Weights of a small image captioner.
Model: 13M parameters, 64-pixel images, encoder arch mlp_mixer, encoder norm layernorm_no_bias, encoder activation gelu_tanh, encoder patch size [4, 4], encoder layers 12, decoder layers 12, decoder activation silu.
Training: nadamw at rate 0.0011, batches of 64.
Data: trained on regions of photos with short descriptions (Visual Genome), 203450 training examples, 2.4 epochs.
Rows from block 6 of the text decoder of a small image captioner, named by matrix and row number. Rows with one number belong to one neuron. Each number is 500 + 25 x the weight over its row's rms, rounded and kept within 0 to 999. All counts start at 0. Numbers have three digits each.
After each neuron's rows are labels from the 100 texts, of 14976, where the neuron reaches its highest value: "tokens" is the input token at the peak. Only what is clearly more common there than usual is listed. The data: regions of photos with short descriptions (Visual Genome).
# fc1: MLP up (decoder.blocks.6.mlp.fc1.weight, 1024x256), inputs 208-255
# fc2: MLP down (decoder.blocks.6.mlp.fc2.weight, 256x1024, transposed), outputs 208-255

fc1.163:493513523494511496493407462530506473490535511487486538512501512485513502485523482516494476506477480495488490470484527484494495485498510501513486
fc2.163:524507490516496528508485514476477500492505516460508466507482501523474532497520497526455501503481517526523495483478555506482515529547456485524522
tokens: "an"; "the"

fc1.154:482493510507474528501539519491477503516500489479478493550518482484474544498521555498497528514489445507501517508532477539488534447482480554486485
fc2.154:513481525531550525538480516513501476540476393477519537496498523525473510495479472494485470502474497514492475495496489481525489474492520493535518
tokens: "a"; "holding"; "an"

fc1.126:499495526516577505522484498535481484494484484491470528519493475497505491502500498501513501492483512530496482495492472496505479537460457473500505
fc2.126:479539549510513517467480507519490492472540519498465484506473485528490504506489478533483492496485481538511463489521528482471497500539528490519526
tokens: "people"; "wet"; "tree"; "snow"

fc1.6:498531493510563498506473512524518492496519495512492502559494510532513495482524500522523469533525458493463475442491494542477487481490480444489483
fc2.6:493526530515468491452490458508483510468503537505516471484517492491465469512456475518501491467486466455544518518514518521518554464515498491507502
tokens: "double"; "roman"; "white"; "brown"

fc1.405:484520514517507458509478508450531501471494522491469490524506499497497503483549517497510514502502512506559493445533523572504502510512478475533465
fc2.405:472497534489510529474459489541439470473486444524493486515473526535496499501488496497525490511517434517484505513459530501468546452491494499526491
tokens: "is"; "are"; "white"; "at"

fc1.518:497553485499517498560485522467488473509450480453492513514495475512501506483551512489512499453506457496468500523493476533527532527536512524463473
fc2.518:550486527472463524428504487552474516532511426478543484526558492472487535534485492502527453506483498466489505467468500502491476504495498479517552
tokens: "tan"; "-"; "beige"; "black"

fc1.341:529520522480439520501514490492470479522510495481474496517521496495472514490533498489501481492479484502525521486529506498523502488538517516475536
fc2.341:464467530499512497488530473501529508512481512523488489513491485507502498496467522527475496470484537471467501509507426476487441478510516450498505
tokens: "playing"; "filled"; ","

fc1.34:521510458492447522501471494476525500475485496480488480497512459527501520511497440497453509493500501490502513504493504515500532541489462506552488
fc2.34:488477504465528509481557477518520457493537513499506486507493525484503467528493507524512510516499480468490494568486486544511478447524488482479491
tokens: "pants"; "-"; "no"; "long"

fc1.110:481532488489496533495469524509523509488502493523444525510504497489498474492506485483475497512424525473469502504495497547485515494510497507505504
fc2.110:512507500536524476482499513522490503479529516459523486536460505497517508505479460499481496484504473516498507475522545474497516543498513509521504
tokens: "on"; "ski"; "colored"

fc1.717:518498481508482506505526473450486442519479501525511481511555466540498482501497538510504525485525493476547522505485474508520481528542474495506506
fc2.717:474468551462508516477505538522514463514516502488521499484516525487506487500495511534520520505498512450525462540540470478513475445501503458485490
tokens: "on"; "to"

fc1.747:490454533464454496524516499517445500543516482509487493459470474502495484475539510484502510470475488512508510528492496492508508435493539508483523
fc2.747:485503471533501493534533506501534512529494491554510504487490418521483551499498501453518455509478514503491489474497427491528464525485493472484537
tokens: "playing"; "covered"; "clear"; "grassy"

fc1.100:486501501475444461521471512540507492521499510536497504461523498508486484513527517502537504493498496496558455515487476475509537487509520518480458
fc2.100:505471495555502504523508499517499507530504452477490493514489459472479526482524518490431493451502521491479508499479484494475487557459480538477461
tokens: "the"; "tree"; "grassy"; "is"

fc1.629:493497466529497501491513491509460531501470500502536497493485508466475515470472532467472500490495524502563528513473466480515466505519503493502504
fc2.629:512521499468513514473506529504488494523491509466456471520454519523501536506523460546506516519501497539468447471495511502498514512498502492551528
tokens: "people"; "are"; "train"

fc1.685:519513473488518498502473528493481505519489496519510538509525516496492503474534501515488508493515506492496463496464480554503509550505494477506479
fc2.685:466490526522505491461532468510500497505550512466502469508479473525485486532500480504496466493516467507557514491531525494473488525533516527507513
tokens: "tan"; "double"; "-"; "brown"

fc1.364:521484534498442536521541423472488461512484509513480475525530510495519525499499565463505499477528492524494512469500503484527516491507512514505521
fc2.364:493461481505555498494482532496507548472514542532502497551509474489474521467507477464484521538501526514508431533489504507472496484522503517532479
tokens: "for"

fc1.434:494503479476488490502477497522485495526443492494524511483507493543491506498530495495497495484474444510542497488471522575487505490509467484512525
fc2.434:492509519580504505494519477503500514472487472499494515512503481488502515510474485462485473505515523506487498482484499488522508473504478524465557
tokens: "brown"

fc1.403:508493531491498523506446503505551488494467494493480503471518504510506426549493502488478493452474517465527522540493499521509468521471477503482509
fc2.403:487550480567534491498509468507474498492542476462486505505454489492508506485491525475510485518487519536513491517521541469504545439494458481475511
tokens: "striped"; "orange"; "colored"

fc1.370:530499482500456514501526474495457506529481494474482419494545484524451521539507544488500531513517495485562560499490507500473500475524512505492490
fc2.370:475470500516496511487525532501514500461491493496532521502517547521510487493529458510535495508522533496482451536477471463544480451480500486505524
tokens: "and"; "color"; "are"

fc1.702:441495487507508504502513481508499513534521542471494520506500511504549534516572498504514469513515500510506527496548532533521519498476497562495525
fc2.702:489516480524512518514554501501495498536545494509497527493539508500516490522480528534480509478508546494510467497545484505474482508497511518451479
tokens: "chain"; "button"; "christmas"

fc1.215:508472484468523519513510491529469482489472496505517482507463491491505514525535507507445528468435503511472553469473526500519512581463504469494470
fc2.215:510523505491501491496518495493520491494506526469502490525485481493504485513448483551527515510505497529529473520524502509476488498572524474521537
tokens: "next"; "-"; "multi"; "coca"

fc1.757:507506566458463539477544488524508481492464499512523468485542504513512509480511531459543467497537497475466507510502497543474486515537522517490534
fc2.757:488486477506501520510510505484537494507506490520472518489468496474482531520486509522518505535489547538473507555462462500526481476501504484482530
tokens: "young"; "little"

fc1.147:480517530486491485536468495501519513498470486507499493515470487524478473512522532497512524476507458493474507517517496535488496498475511516478505
fc2.147:516517496464509461468520470499494506489510454466539530559530502515530510527488477500489458479517481479493508497504537516506540506505495471476533
tokens: "brown"; "black"

fc1.723:426516456525520520544460508461529494463465491465507537505519446500507504524530486529538522484490469485497515519543503510510492513534487512479472
fc2.723:533503523478522532492499488521506489507493450518516494509521531497527535485483474455467503505481520521486502487492511514498475518461484481555518
tokens: "striped"; "beige"; "cream"; "button"

fc1.561:526517443533479544513460478522506493529475467521495500476494465482462519533499554470516531511477472488595541530463479507467454466509488497466485
fc2.561:519444535511500499523525537491506545497516536473490475529500495518503477493480448475518510515542501505456446474502471445485499456475475499477517
tokens: "a"; "and"

fc1.763:535465479486539539489487489510498482502463494512494485482491455509466473467498494476455502466417521436553518537458443510501512489477499519501501
fc2.763:453510523508522469466546532516506496529501490486514494495489506536490525506497437544525476488513487525497481502511507520501499516525510438513532
tokens: "."

fc1.177:480535521483479498505475504552503512454465509534480526465464503496529529549490496510491507516483529481477466480489503507528553569483520511505484
fc2.177:501476499496548537522443488517478473503483504466486493510504516463506465499538488488500521511489481522531548515490547508471488493505489536489502
tokens: "striped"; "-"

fc1.51:518514475525502467486450501544507538510444476517516508495481491522470521542506512513465493473522494463499523473455513549524538475515504480508550
fc2.51:557479483515466497539485485501476520514489507481509470488491474506518501458501528536533472512488481499506496524428513487488485469466520488492502
tokens: "is"; "pulled"; "worn"; "covered"

fc1.579:502518509458424491503533457510456496511475526472543513481537498521537527524512530490493526496512443505503521460482507527504477488488506510497566
fc2.579:470567460505519531508507449484498483469512496500491534466539488489477550520540508456471528477497526524495523479518536496502494501529477525457468
tokens: "laptop"; "computer"; "remote"; "cell"

fc1.120:462512491497448470501502487509480536539492486500510492528522511491508492509509520492505513497520465491624511491470502452500476462525501469482493
fc2.120:499472474499483512518517523522490490499490433512472493467487521503482529508504501452482505494505504536443487496513477498485509533490499488496495
tokens: "playing"; ","

fc1.77:497499492463425522480508487531528517521448511528506505432520511492526515516508516461518497475506515530493532489496494511529549468524523516495516
fc2.77:516535485503481517518497507486521466503475478508483500509470505475506501498518507430533498510471505547507521522470481509511470519494463522482518
tokens: "on"; "\""; "number"

fc1.510:498542516499487488567526445452531506498524494530507498485540492517501517560503546524511515458546511499476483504493504531510523498488543494470543
fc2.510:464506528481529503481454496491495457536517554487466521452418452509521505480528451550468523490478502481476525505472533486522478492466490485501518
tokens: "an"; "stuffed"

fc1.467:529488514518507538507500478498506524512512521524462429534497512504494478483529514501514457496498517504494478485494507516531486535487518487526565
fc2.467:499498477507479449508501496483438550468433525444486503505482471533466484480541486536468494528519501529504519491478487454523510506558482492490460
tokens: "windows"; "clocks"; "lights"

fc1.274:516511501499501519480483492541486544491473509498506537461496468483470505509442520488477492509459515460529534519461477532521541480528517512529531
fc2.274:496485484476533497518483538517523495502502501500492464524495495549496510499583476479544479527496509508479492478481531487472466475490514526485548
tokens: "people"; "are"; "is"; "worn"

fc1.128:483494481482523528521476510479519509476500515485487485532472457504519498481519488511511513489531498459508514494491512515515475515499489513503544
fc2.128:515467475498506540498548482510478468520529457550514510509479487515512488447484516475471519464535554556495500507498481523458485504473512469475474
tokens: "pants"; "lines"; "shorts"; "next"

fc1.587:507502526510487536486493480501508501503494502467478532523500484530471513527484518490484482516517500497442529495512545503485508487499513511476538
fc2.587:524493517467515510519455531539522474466502515463501482481502507491531517502518483538508514495484530516477514508489486502486464469519539491524506
tokens: "and"

fc1.270:482570500519544551480497478528489449496519508489531527556505521476547530470500499515508477493454510491467495461457504506515488500507469497492477
fc2.270:482501527480500497461494522481509505500490500498512522483464495503472486500481501543506499525535510502535495517552515530499481508552485514486528
tokens: "."; "stop"; "an"

fc1.586:495503477507490523505509484500506543495509528491499499552517521505491520496550493536531492481518495463513510517484489518496492516503480572521566
fc2.586:496484495537506525492506544511495456487508502437443478527501540501485488509456493460501466483482522451473488552473437504518548464515481503477506
tokens: "is"; "the"; "an"

fc1.465:525520516480466537499512484586468486530461490512519509477508487464513553515508517453486503483472503484491553488479510519512509503523513527508525
fc2.465:468517451498504514512502511448531511537485493479509504518440478503478515495511505471538492514515544564539527506452452532493486472526487468528584
tokens: "playing"; "-"

fc1.508:481537519490493484547491503480527464492531507506483505476486473510487521549528540511492527471550466481487525481493500525519516502469509506479545
fc2.508:472502520509507510509474529479516458488494529486454555505452448491506524513521484506467515477506476478482519508495548486484498517481480480474557
tokens: "an"

fc1.729:516508489531522467510436497515519501544493471482488506498517477482477490480459508514458513497512474512527543551465485472506449482438494488500513
fc2.729:519457516514493497509507541471472522476555505509471479475487478552496489513496541504485505548478515504498446482529556486486537495513514443477468
tokens: "an"; "is"

fc1.367:466546498474504518503457471515520498542457497456493539519492542465530562497462521482506483512497515489511461507509547479522503508482528534483508
fc2.367:528508494482521514491501535496496531498543489486522494514493512484494467503530493455525525532532499577485530478518522531474487508517509458510502
tokens: "chain"; "coca"; "car"; "clouds"

fc1.393:517518490477453504513495504491478519508481482498526480550532478562517513498525525497525529494504517502495506457477547535460442477493536471513498
fc2.393:485491489510491495491521450523530487516508497462462510479477477500478483531489478530523494486486491498526509514499481467521488472523478509542512
tokens: "brown"; "are"; "of"; "multi"

fc1.550:508517538499433489517489467532488512526520509469470455482499471503540474532501461524515510490539482494524501546500490476511479509486517524504498
fc2.550:462481488541514494485507498503497518532501498499522500496484505485506477471499523520443487471521530473516480507510480475501483477529500473491485
tokens: "<end>"

fc1.40:499501484535461524495475495513493508451522509501484511537480467534489488477513483514507541518505488473574512452478469508482529511539524472522430
fc2.40:489481515479505504490555484509489467528533491472485473454509513480501500521496490547466494491516458526529515492484516503473486524497486509549461
tokens: "to"; "floral"; "dark"; "color"

fc1.299:482514499495439508507523462513451503510477537437527507506531487491505535523555516526522500490500432492510543491485502497511508519486484508496540
fc2.299:497536451495475517521521481489510488501487465461474531473544469487474502521527528495483507468507534520534524496512516462504501540569453492477505
tokens: "laptop"; "computer"; "remote"; "game"

fc1.325:491531480489487504518486508479528491544521523470487520541473522512478539507542487497490483508478514490535514466527511506527497484481478501497502
fc2.325:485526485541492525483494517500479505483487447459531471527465530524505465474474491484516498485535515530506467525494490502483488465530482440532503
tokens: "a"; "the"

fc1.553:504526464499509498536496487445459458494482508495485515497482490488548488500517493472482510492523469489498523502495545517506492508521522521481528
fc2.553:533480527450506495515515473474501503536509525534478486466510484543486516485474507540510526456478490518501440491490529508502493501473486481459512
tokens: "the"; "an"; "each"

fc1.439:507480544511477528542486499517506473526500520473496468527507517533544474488517531499518458482486500488515529468523516494536539487489505523503507
fc2.439:517496482475521458515513497555521513493512514537476456550500481522497487471551502528520532462523515482458503480496500479497516506476534469569510
tokens: "to"; "says"

fc1.123:487509481482486520502464502512493481489456480513506485533526514519507538513544493493479456497457548489441538462534546515495506476543485493500530
fc2.123:524503503498504501461489489528488491509505536468503485518451491488521506486496510547536520494498485538520492560464507496503492505508485514542537
tokens: "double"; "roman"; "stainless"; "multi"

fc1.661:482532513490478482551504518503504481513480491490483492497504501531469497523525526495494504471524459501473485517503465540498503499504490514478482
fc2.661:522487528476498492475454486492482515509483492480498544524493489514491491501470491496508461520493495495522502508481537479509539481507508484472536
tokens: "an"

fc1.344:514522530511477503531499504492500485497515486528530429450510500480496507539477497489499524452493494462495489460494506531508518516491489464453532
fc2.344:466489469489488519485509469496522457520501494521502522503518475519515530443453464479448516502504526515494497527506545474485460483509490506543500
tokens: "young"; "little"; "elephant"

fc1.53:519510490494497551511489502479481416485461511466472492499520490511489507492510496522476490479441540459489530527485465466510492561513478523501493
fc2.53:490505538499504499514476505526489492517495477500528530491487499496476488512511512519501504477495507512531522481547491517524476460509502451500467
tokens: "."

fc1.606:497519480508487529551482507457523476510520489487491486487474474478507502514498471450511479469506519485540516494514466501599504480554483506483480
fc2.606:506514516498475475461539504505495530472493475529516505474493509503498506498503481466462515537490481480527480490516495522461509438467531483526549
tokens: "playing"

fc1.33:522474511518518482515516514526488505508500506481499486494529481504470443447487528515533490493504494490573514538460455483511482487509480460511487
fc2.33:444508508525475485478506493488507541525508465510483497490484490544467476487508484496470445495490520500490467460539512498486528494509528470488516
tokens: "to"; "<end>"

fc1.525:542494482519525543504443500511498486474507490485450519527486483518500465480517505522445520509429494494529541492469452559515485509494471472519477
fc2.525:464491520528499473486530471503468505471510501472476478502489482504481508545473465491478464488522519517502492470535549456494518493501489467490529
tokens: "brown"; "white"

fc1.195:463512515512480480512444502487538486528532497457507553511511531486515517480497505466539488522549465540516449481511498520426477476520506504516514
fc2.195:523500497511505531512525483482469503474534467508457487518465486524500536494508518470462525513484503482464481486512520497510521539497496512503502
tokens: "three"; "two"; "2"; "five"

fc1.309:536505475537481568521482530493535498499497509511458480526481520501497521497497537509488492498438471490538547477528478522502505550510448479506482
fc2.309:511501520429518508524459486499472476460473517438458482495458523478500506509504492488525515503515515530469521475489534491499530445504520467502550
tokens: "is"; "and"

fc1.298:520486512516460520500513460541461509514485498475507508488490466523483521482527481490510509506488487454517523530481497458518535502484544539494507
fc2.298:462516491485524505486526532491543501491478508531504483477508534498510498486485451539489482502498525558482480489453463485513434498537488458539519
tokens: "<end>"; "."

fc1.50:496520475520508469520478506517495507502501504539473548526508502484529505475493525506532520532529472553556479495487501514499505527491477468516504
fc2.50:488504503580505523475480457504478483485504478496468490496500491528471521509493455474443501498510497488473500463502484498491528464501490537453506
tokens: "and"; ","

fc1.731:512500496482492533504456441564524486477470510518475489455505503518529506523470466542528487506493460499491479468461481460509497581525486485513448
fc2.731:490503484520496483487513465445520507465504502505530476470495479447486524505523509534478505501490513479541505519470502537511492537529471490485512
tokens: "<end>"; "."

fc1.602:512509521480491500488515507500494516498471508484499501503478512495508569499502475495548501495498486496456515456490517523502544518563513514508483
fc2.602:484487460484529540531499486504529502480470490525497493516470527444533488553486491479536500564478496519494532490477486479512476484475487538469563
tokens: "next"; "attached"

fc1.384:516479500481518517522486518544538503504474494521513493464477510502519495454507451492511488486469517477486512505494491596508506514512464488532508
fc2.384:488556471540465475459488491495482504522510479483483486553468490503494497514509469419492469523512485545523476513487566479504530512490461501475519
tokens: "on"; "dark"; "at"

fc1.386:478527524485510545498455485531561494527478511508517530472477540492549500530447503505491487508483503515475488464486551495517515492494518544495517
fc2.386:527523487484488495511490481491496512449488494502498505501457496453509509506506536428535516521485545554537527534501523506488508496515456464494533
tokens: "<end>"; "button"

fc1.713:468542516523504493543492510487511455523514495458524475468490479498507471528497467506504461501498494494513507496518521547510512503486489473497515
fc2.713:504517457523472518468497490488484502514524538481511455505499503533500488499449474526438529535484524528506487527467510501499506480508498550555506
tokens: "three"; "four"; "two"; "stop"

fc1.135:516516521497470510579508484423533485505502484514480460483504475500506500502479554464491496462552518499486508462491497477530532497505545484484546
fc2.135:478462512518509482432479556528499489534508443542488503451488477486506491486501467486501522531445471484532491519488521492493484492519464501502518
tokens: "an"

fc1.409:489491499465456544499507482520486487520472541458481516546503496525568523512542484504523444494454465481513531529491528510490504507461494500533511
fc2.409:507527475543532474516514506508516487515563460508506513458506560495474430490541504516501519528491527503515473482499486475484491501504528468543482
tokens: "on"; "t"; "each"; "short"

fc1.78:493522525474458492525519476506501504516511490533557460458529492522521507521470508501492534460528490494516488489508505552510473471464504493445549
fc2.78:469543483523517547507513472482512457492527495514552540543474508478512517499507473537484519477517516481483530495491544487482504499530490538512509
tokens: "young"; "fire"; "stop"; "old"

fc1.656:515488541502460537509528438492468474512467510507504476533487507511511512488501540493506496497518461517515506477501496506514507468458489528503526
fc2.656:499484492500527490524440498485493533505510541555532499554510490445458495475536478475488511545521527518522480507506517527494509459547508508553476
tokens: "for"; "watching"

fc1.222:522490468520461449515470480518458509510496492521497524525487442523469516466541529556466535484510505512538538503468489500542530505505496468508452
fc2.222:480468494504504510498528492528483476500477474511494461475525469508467493521493487533469476509520498504511483508523496494469461515528492538485503
tokens: "brown"; "tennis"; "white"

fc1.58:512484511486444548492495480529494507484477481524492507460467514498517544531507512508476488513471494489491549457476468491526538510511536485480518
fc2.58:544488501468523488527506471495504502486450549539522487509488495436494463486499528508524519516493499501510523540478466525456475475483479478494529
tokens: "playing"; "next"

fc1.24:501517507488502507519517475487487535481487519508489510497494482528520495532490506496521482501551530523485496503500486508533528513455587465486512
fc2.24:495538537522504496481452486546484491505516506463537516465465538496498503514500468512515503507472487516488504474504500487515492474476444501459455
tokens: "of"; "in"

fc1.436:449497535465489518491478498499539462494468499459500486492530518531528484520566475459500495494516505513492487532514526517498512487523496540494523
fc2.436:517514487547496485510489504490496546551532470465497520485499519469530503487500525489506525450497484499499491506475523467495438472483462481489453
tokens: "<end>"; "wooden"; "wood"

fc1.151:501523494464452493504514452507480507495493531460535506487536493502499538539553527505530523492515443481517532461472511521528502521492511503496561
fc2.151:473551478485476505504521445472488508478515510481457507467514457488470533514558542470463538470520505539502522467504526453511502509522487510455496
tokens: "laptop"; "cell"; "remote"

fc1.565:503539526485514509552513474486519517490462496495498494526519458562492500539510476506540483456512500515548494493524525465546485503516524466475510
fc2.565:491447500509496539491494522518510482513473513535531485516524536472504472499485464479504496448472511513519538507506501506486514525538459505471461
tokens: "of"; "brown"

fc1.115:503536526499510495500468496475505469549487499498495526481539512452497464504485514517520492507466518480522514494481507529495496448528467525494518
fc2.115:450464518537524527526477537523534532480545467474502477546458480507515513495498505438513520558489531497457457488547530439511490510476511469490506
tokens: "the"; "bear"; "dog"

fc1.179:496538521485506527504462491468525510487473499544477514487506498517525512535514498507495527514436521503464503455516495533526497519534486506499488
fc2.179:483523497476506500507525503533517452488514522514523487513467509471505513497482500483553499492481477515483528541496516495495479467490484490517518
tokens: "striped"; "horse"; "shirt"; "tennis"

fc1.145:437513480520534516542472494465520496488459489473511517505492436491508506534529469521534511477501491493512522522545512521530489515518501510459475
fc2.145:531486526460530532506503484523499453499481433527518521520538541485539528510478475439472507492479513502499508495492504532468495524484500475540518
tokens: "tan"; "beige"; "cream"; "gray"

fc1.645:513506538498481479537466494506465503498494500501536451449490519505513476532477514470507491452541500502478490491494502516515471528487518473470511
fc2.645:479519465485531497434506474462504471517526456499478511498493494490499526470487482512502532546471502512524525518511501522499489503507494497506490
tokens: "is"; "fire"

fc1.239:537515476508531519503467495509515517493477478483523457494483454512505481542487511480433479472416511488527529519492502463512447528477475509494476
fc2.239:509541507478505500460509502507485469520482545506478506493488537519479501501514479542560495496518501516503495548512529523513512470561489507523509
tokens: "<end>"; "blonde"; "-"; "striped"

fc1.330:506548500478464490543484486430472479491493495516493484486493473490504530509517522497494547478546442470487522459473505489517518514512515509476517
fc2.330:515446522515499513468525519485500489534499487510471522487499485498484516475489502499471524486496449505503468522511553485474488500497470483463520
tokens: "an"

fc1.549:472542525551501492496469462474485510439510521461471494521502501489498457520486489537510466504506474479565497516451525493502517506521474466496459
fc2.549:484497512468531516477471510512468496511544455500483482521510554509514499518495506530466504510521469554482485497547558471521511481491491525496499
tokens: "is"

fc1.530:490505498490476479516474499469477481545518503523493524472512514503511446471511499556523486481506483494542492521486477530517491470511472480507483
fc2.530:507492542572505476483501506521521549532499505530513496536498457507475482531470498477445496482502487469479473498587503463514527475512511483463502
tokens: "brown"; "dark"; "small"

fc1.524:533490487483498532504491508520484508480469479501473524486478473518484530531496471464487493495430540475466531463514537490510535497516540532494533
fc2.524:514499518452514509502482509528511454480478568512472489505496509491534498522515499533558499516475507556483511518477513518506475472518498506529513
tokens: "next"; "stainless"; "coca"

fc1.715:471510488467504478513504502477470472513441553480498506482518452563509528521503515484526529492511442515521498508540516531514474510484522506497540
fc2.715:493507499481512469544527529463447537522496531509499442449499506535511498506516478538494516461495491525530498486527526510497513505475521493476511
tokens: "."

fc1.258:513485501537507455521517483502503502533499520464499477513524517475482489507461506518506478526531437487585482506493479494535482443520500508521492
fc2.258:467484532533486485475481525498471515479526438485488497498507532535491522489542507484452507504522520520468501466520525496486541555470499475511477
tokens: "to"; "at"

fc1.721:504484494520539480473479497525519526517496484493493496526507489505450523497492506496529464506486444510513497512461500465496453467496482530518529
fc2.721:534487484500482499528474536508446500507486486462527506483527476529512479484493512537525510485491511488459475473490517496503540458494553448499515
tokens: "is"; "bear"; "water"

fc1.594:497506517471426514494542482530449534512493532513508511528518520534538512507515561487504500514510460515505523507508533514483500483456500532502579
fc2.594:488518459536563522542490511529513504490496474479529508491523529450491524531506477480481488516473537499513523511499515475492556544546501466505487
tokens: "laptop"

fc1.23:514501500504494486499494452510487504484501502519540446501513543503534511525480481470476494491572495491526527481493517485540482506502518525491553
fc2.23:454509492481535523536484518487497492499534491516443522483487485505510533497473514533518529490446490535497479502510504493493485513491496450500462
tokens: "on"; "at"

fc1.558:480495507523469486499486472529511495490467515526506506452475503527515476497497520500523519519541456527556507481473485486507515542464556474512471
fc2.558:478471480472497498528493481498493490486511476494473498482538504478494498538552476481459503502498476515498485464488499510484479528498487506502507
tokens: "<end>"

fc1.133:535497525524497539501532520513480505513491504500531494507491476511507493500499529526525519515470474476540459532447479526501495523497478487512473
fc2.133:444519526511506495497489502485534530525513480520531509478488516538487484492504489472481452486517505494528513482535494489503481481516500504481487
tokens: "the"

fc1.29:507544458510479490522511504508512517526521475524460503543494541491536499519478537502485457482482476549562491484533549514497465530492501475484513
fc2.29:511511515511516520495476482520437481473538523460468490528502517512512496556533479451504514504454493545498514472528546487478536502479515471509485
tokens: "double"; "each"; "cat's"; "living"

fc1.376:510501488494506538495522475527438477489475487485527487497484477528472496496514498497462534483464505465543543519504504503502527530521524473524515
fc2.376:477498497470519466454524507526526504502497538507466500533472519492510497520502467558547487503469476538501511488503500499509437500490515552517528
tokens: "double"; "next"; "-"; "multi"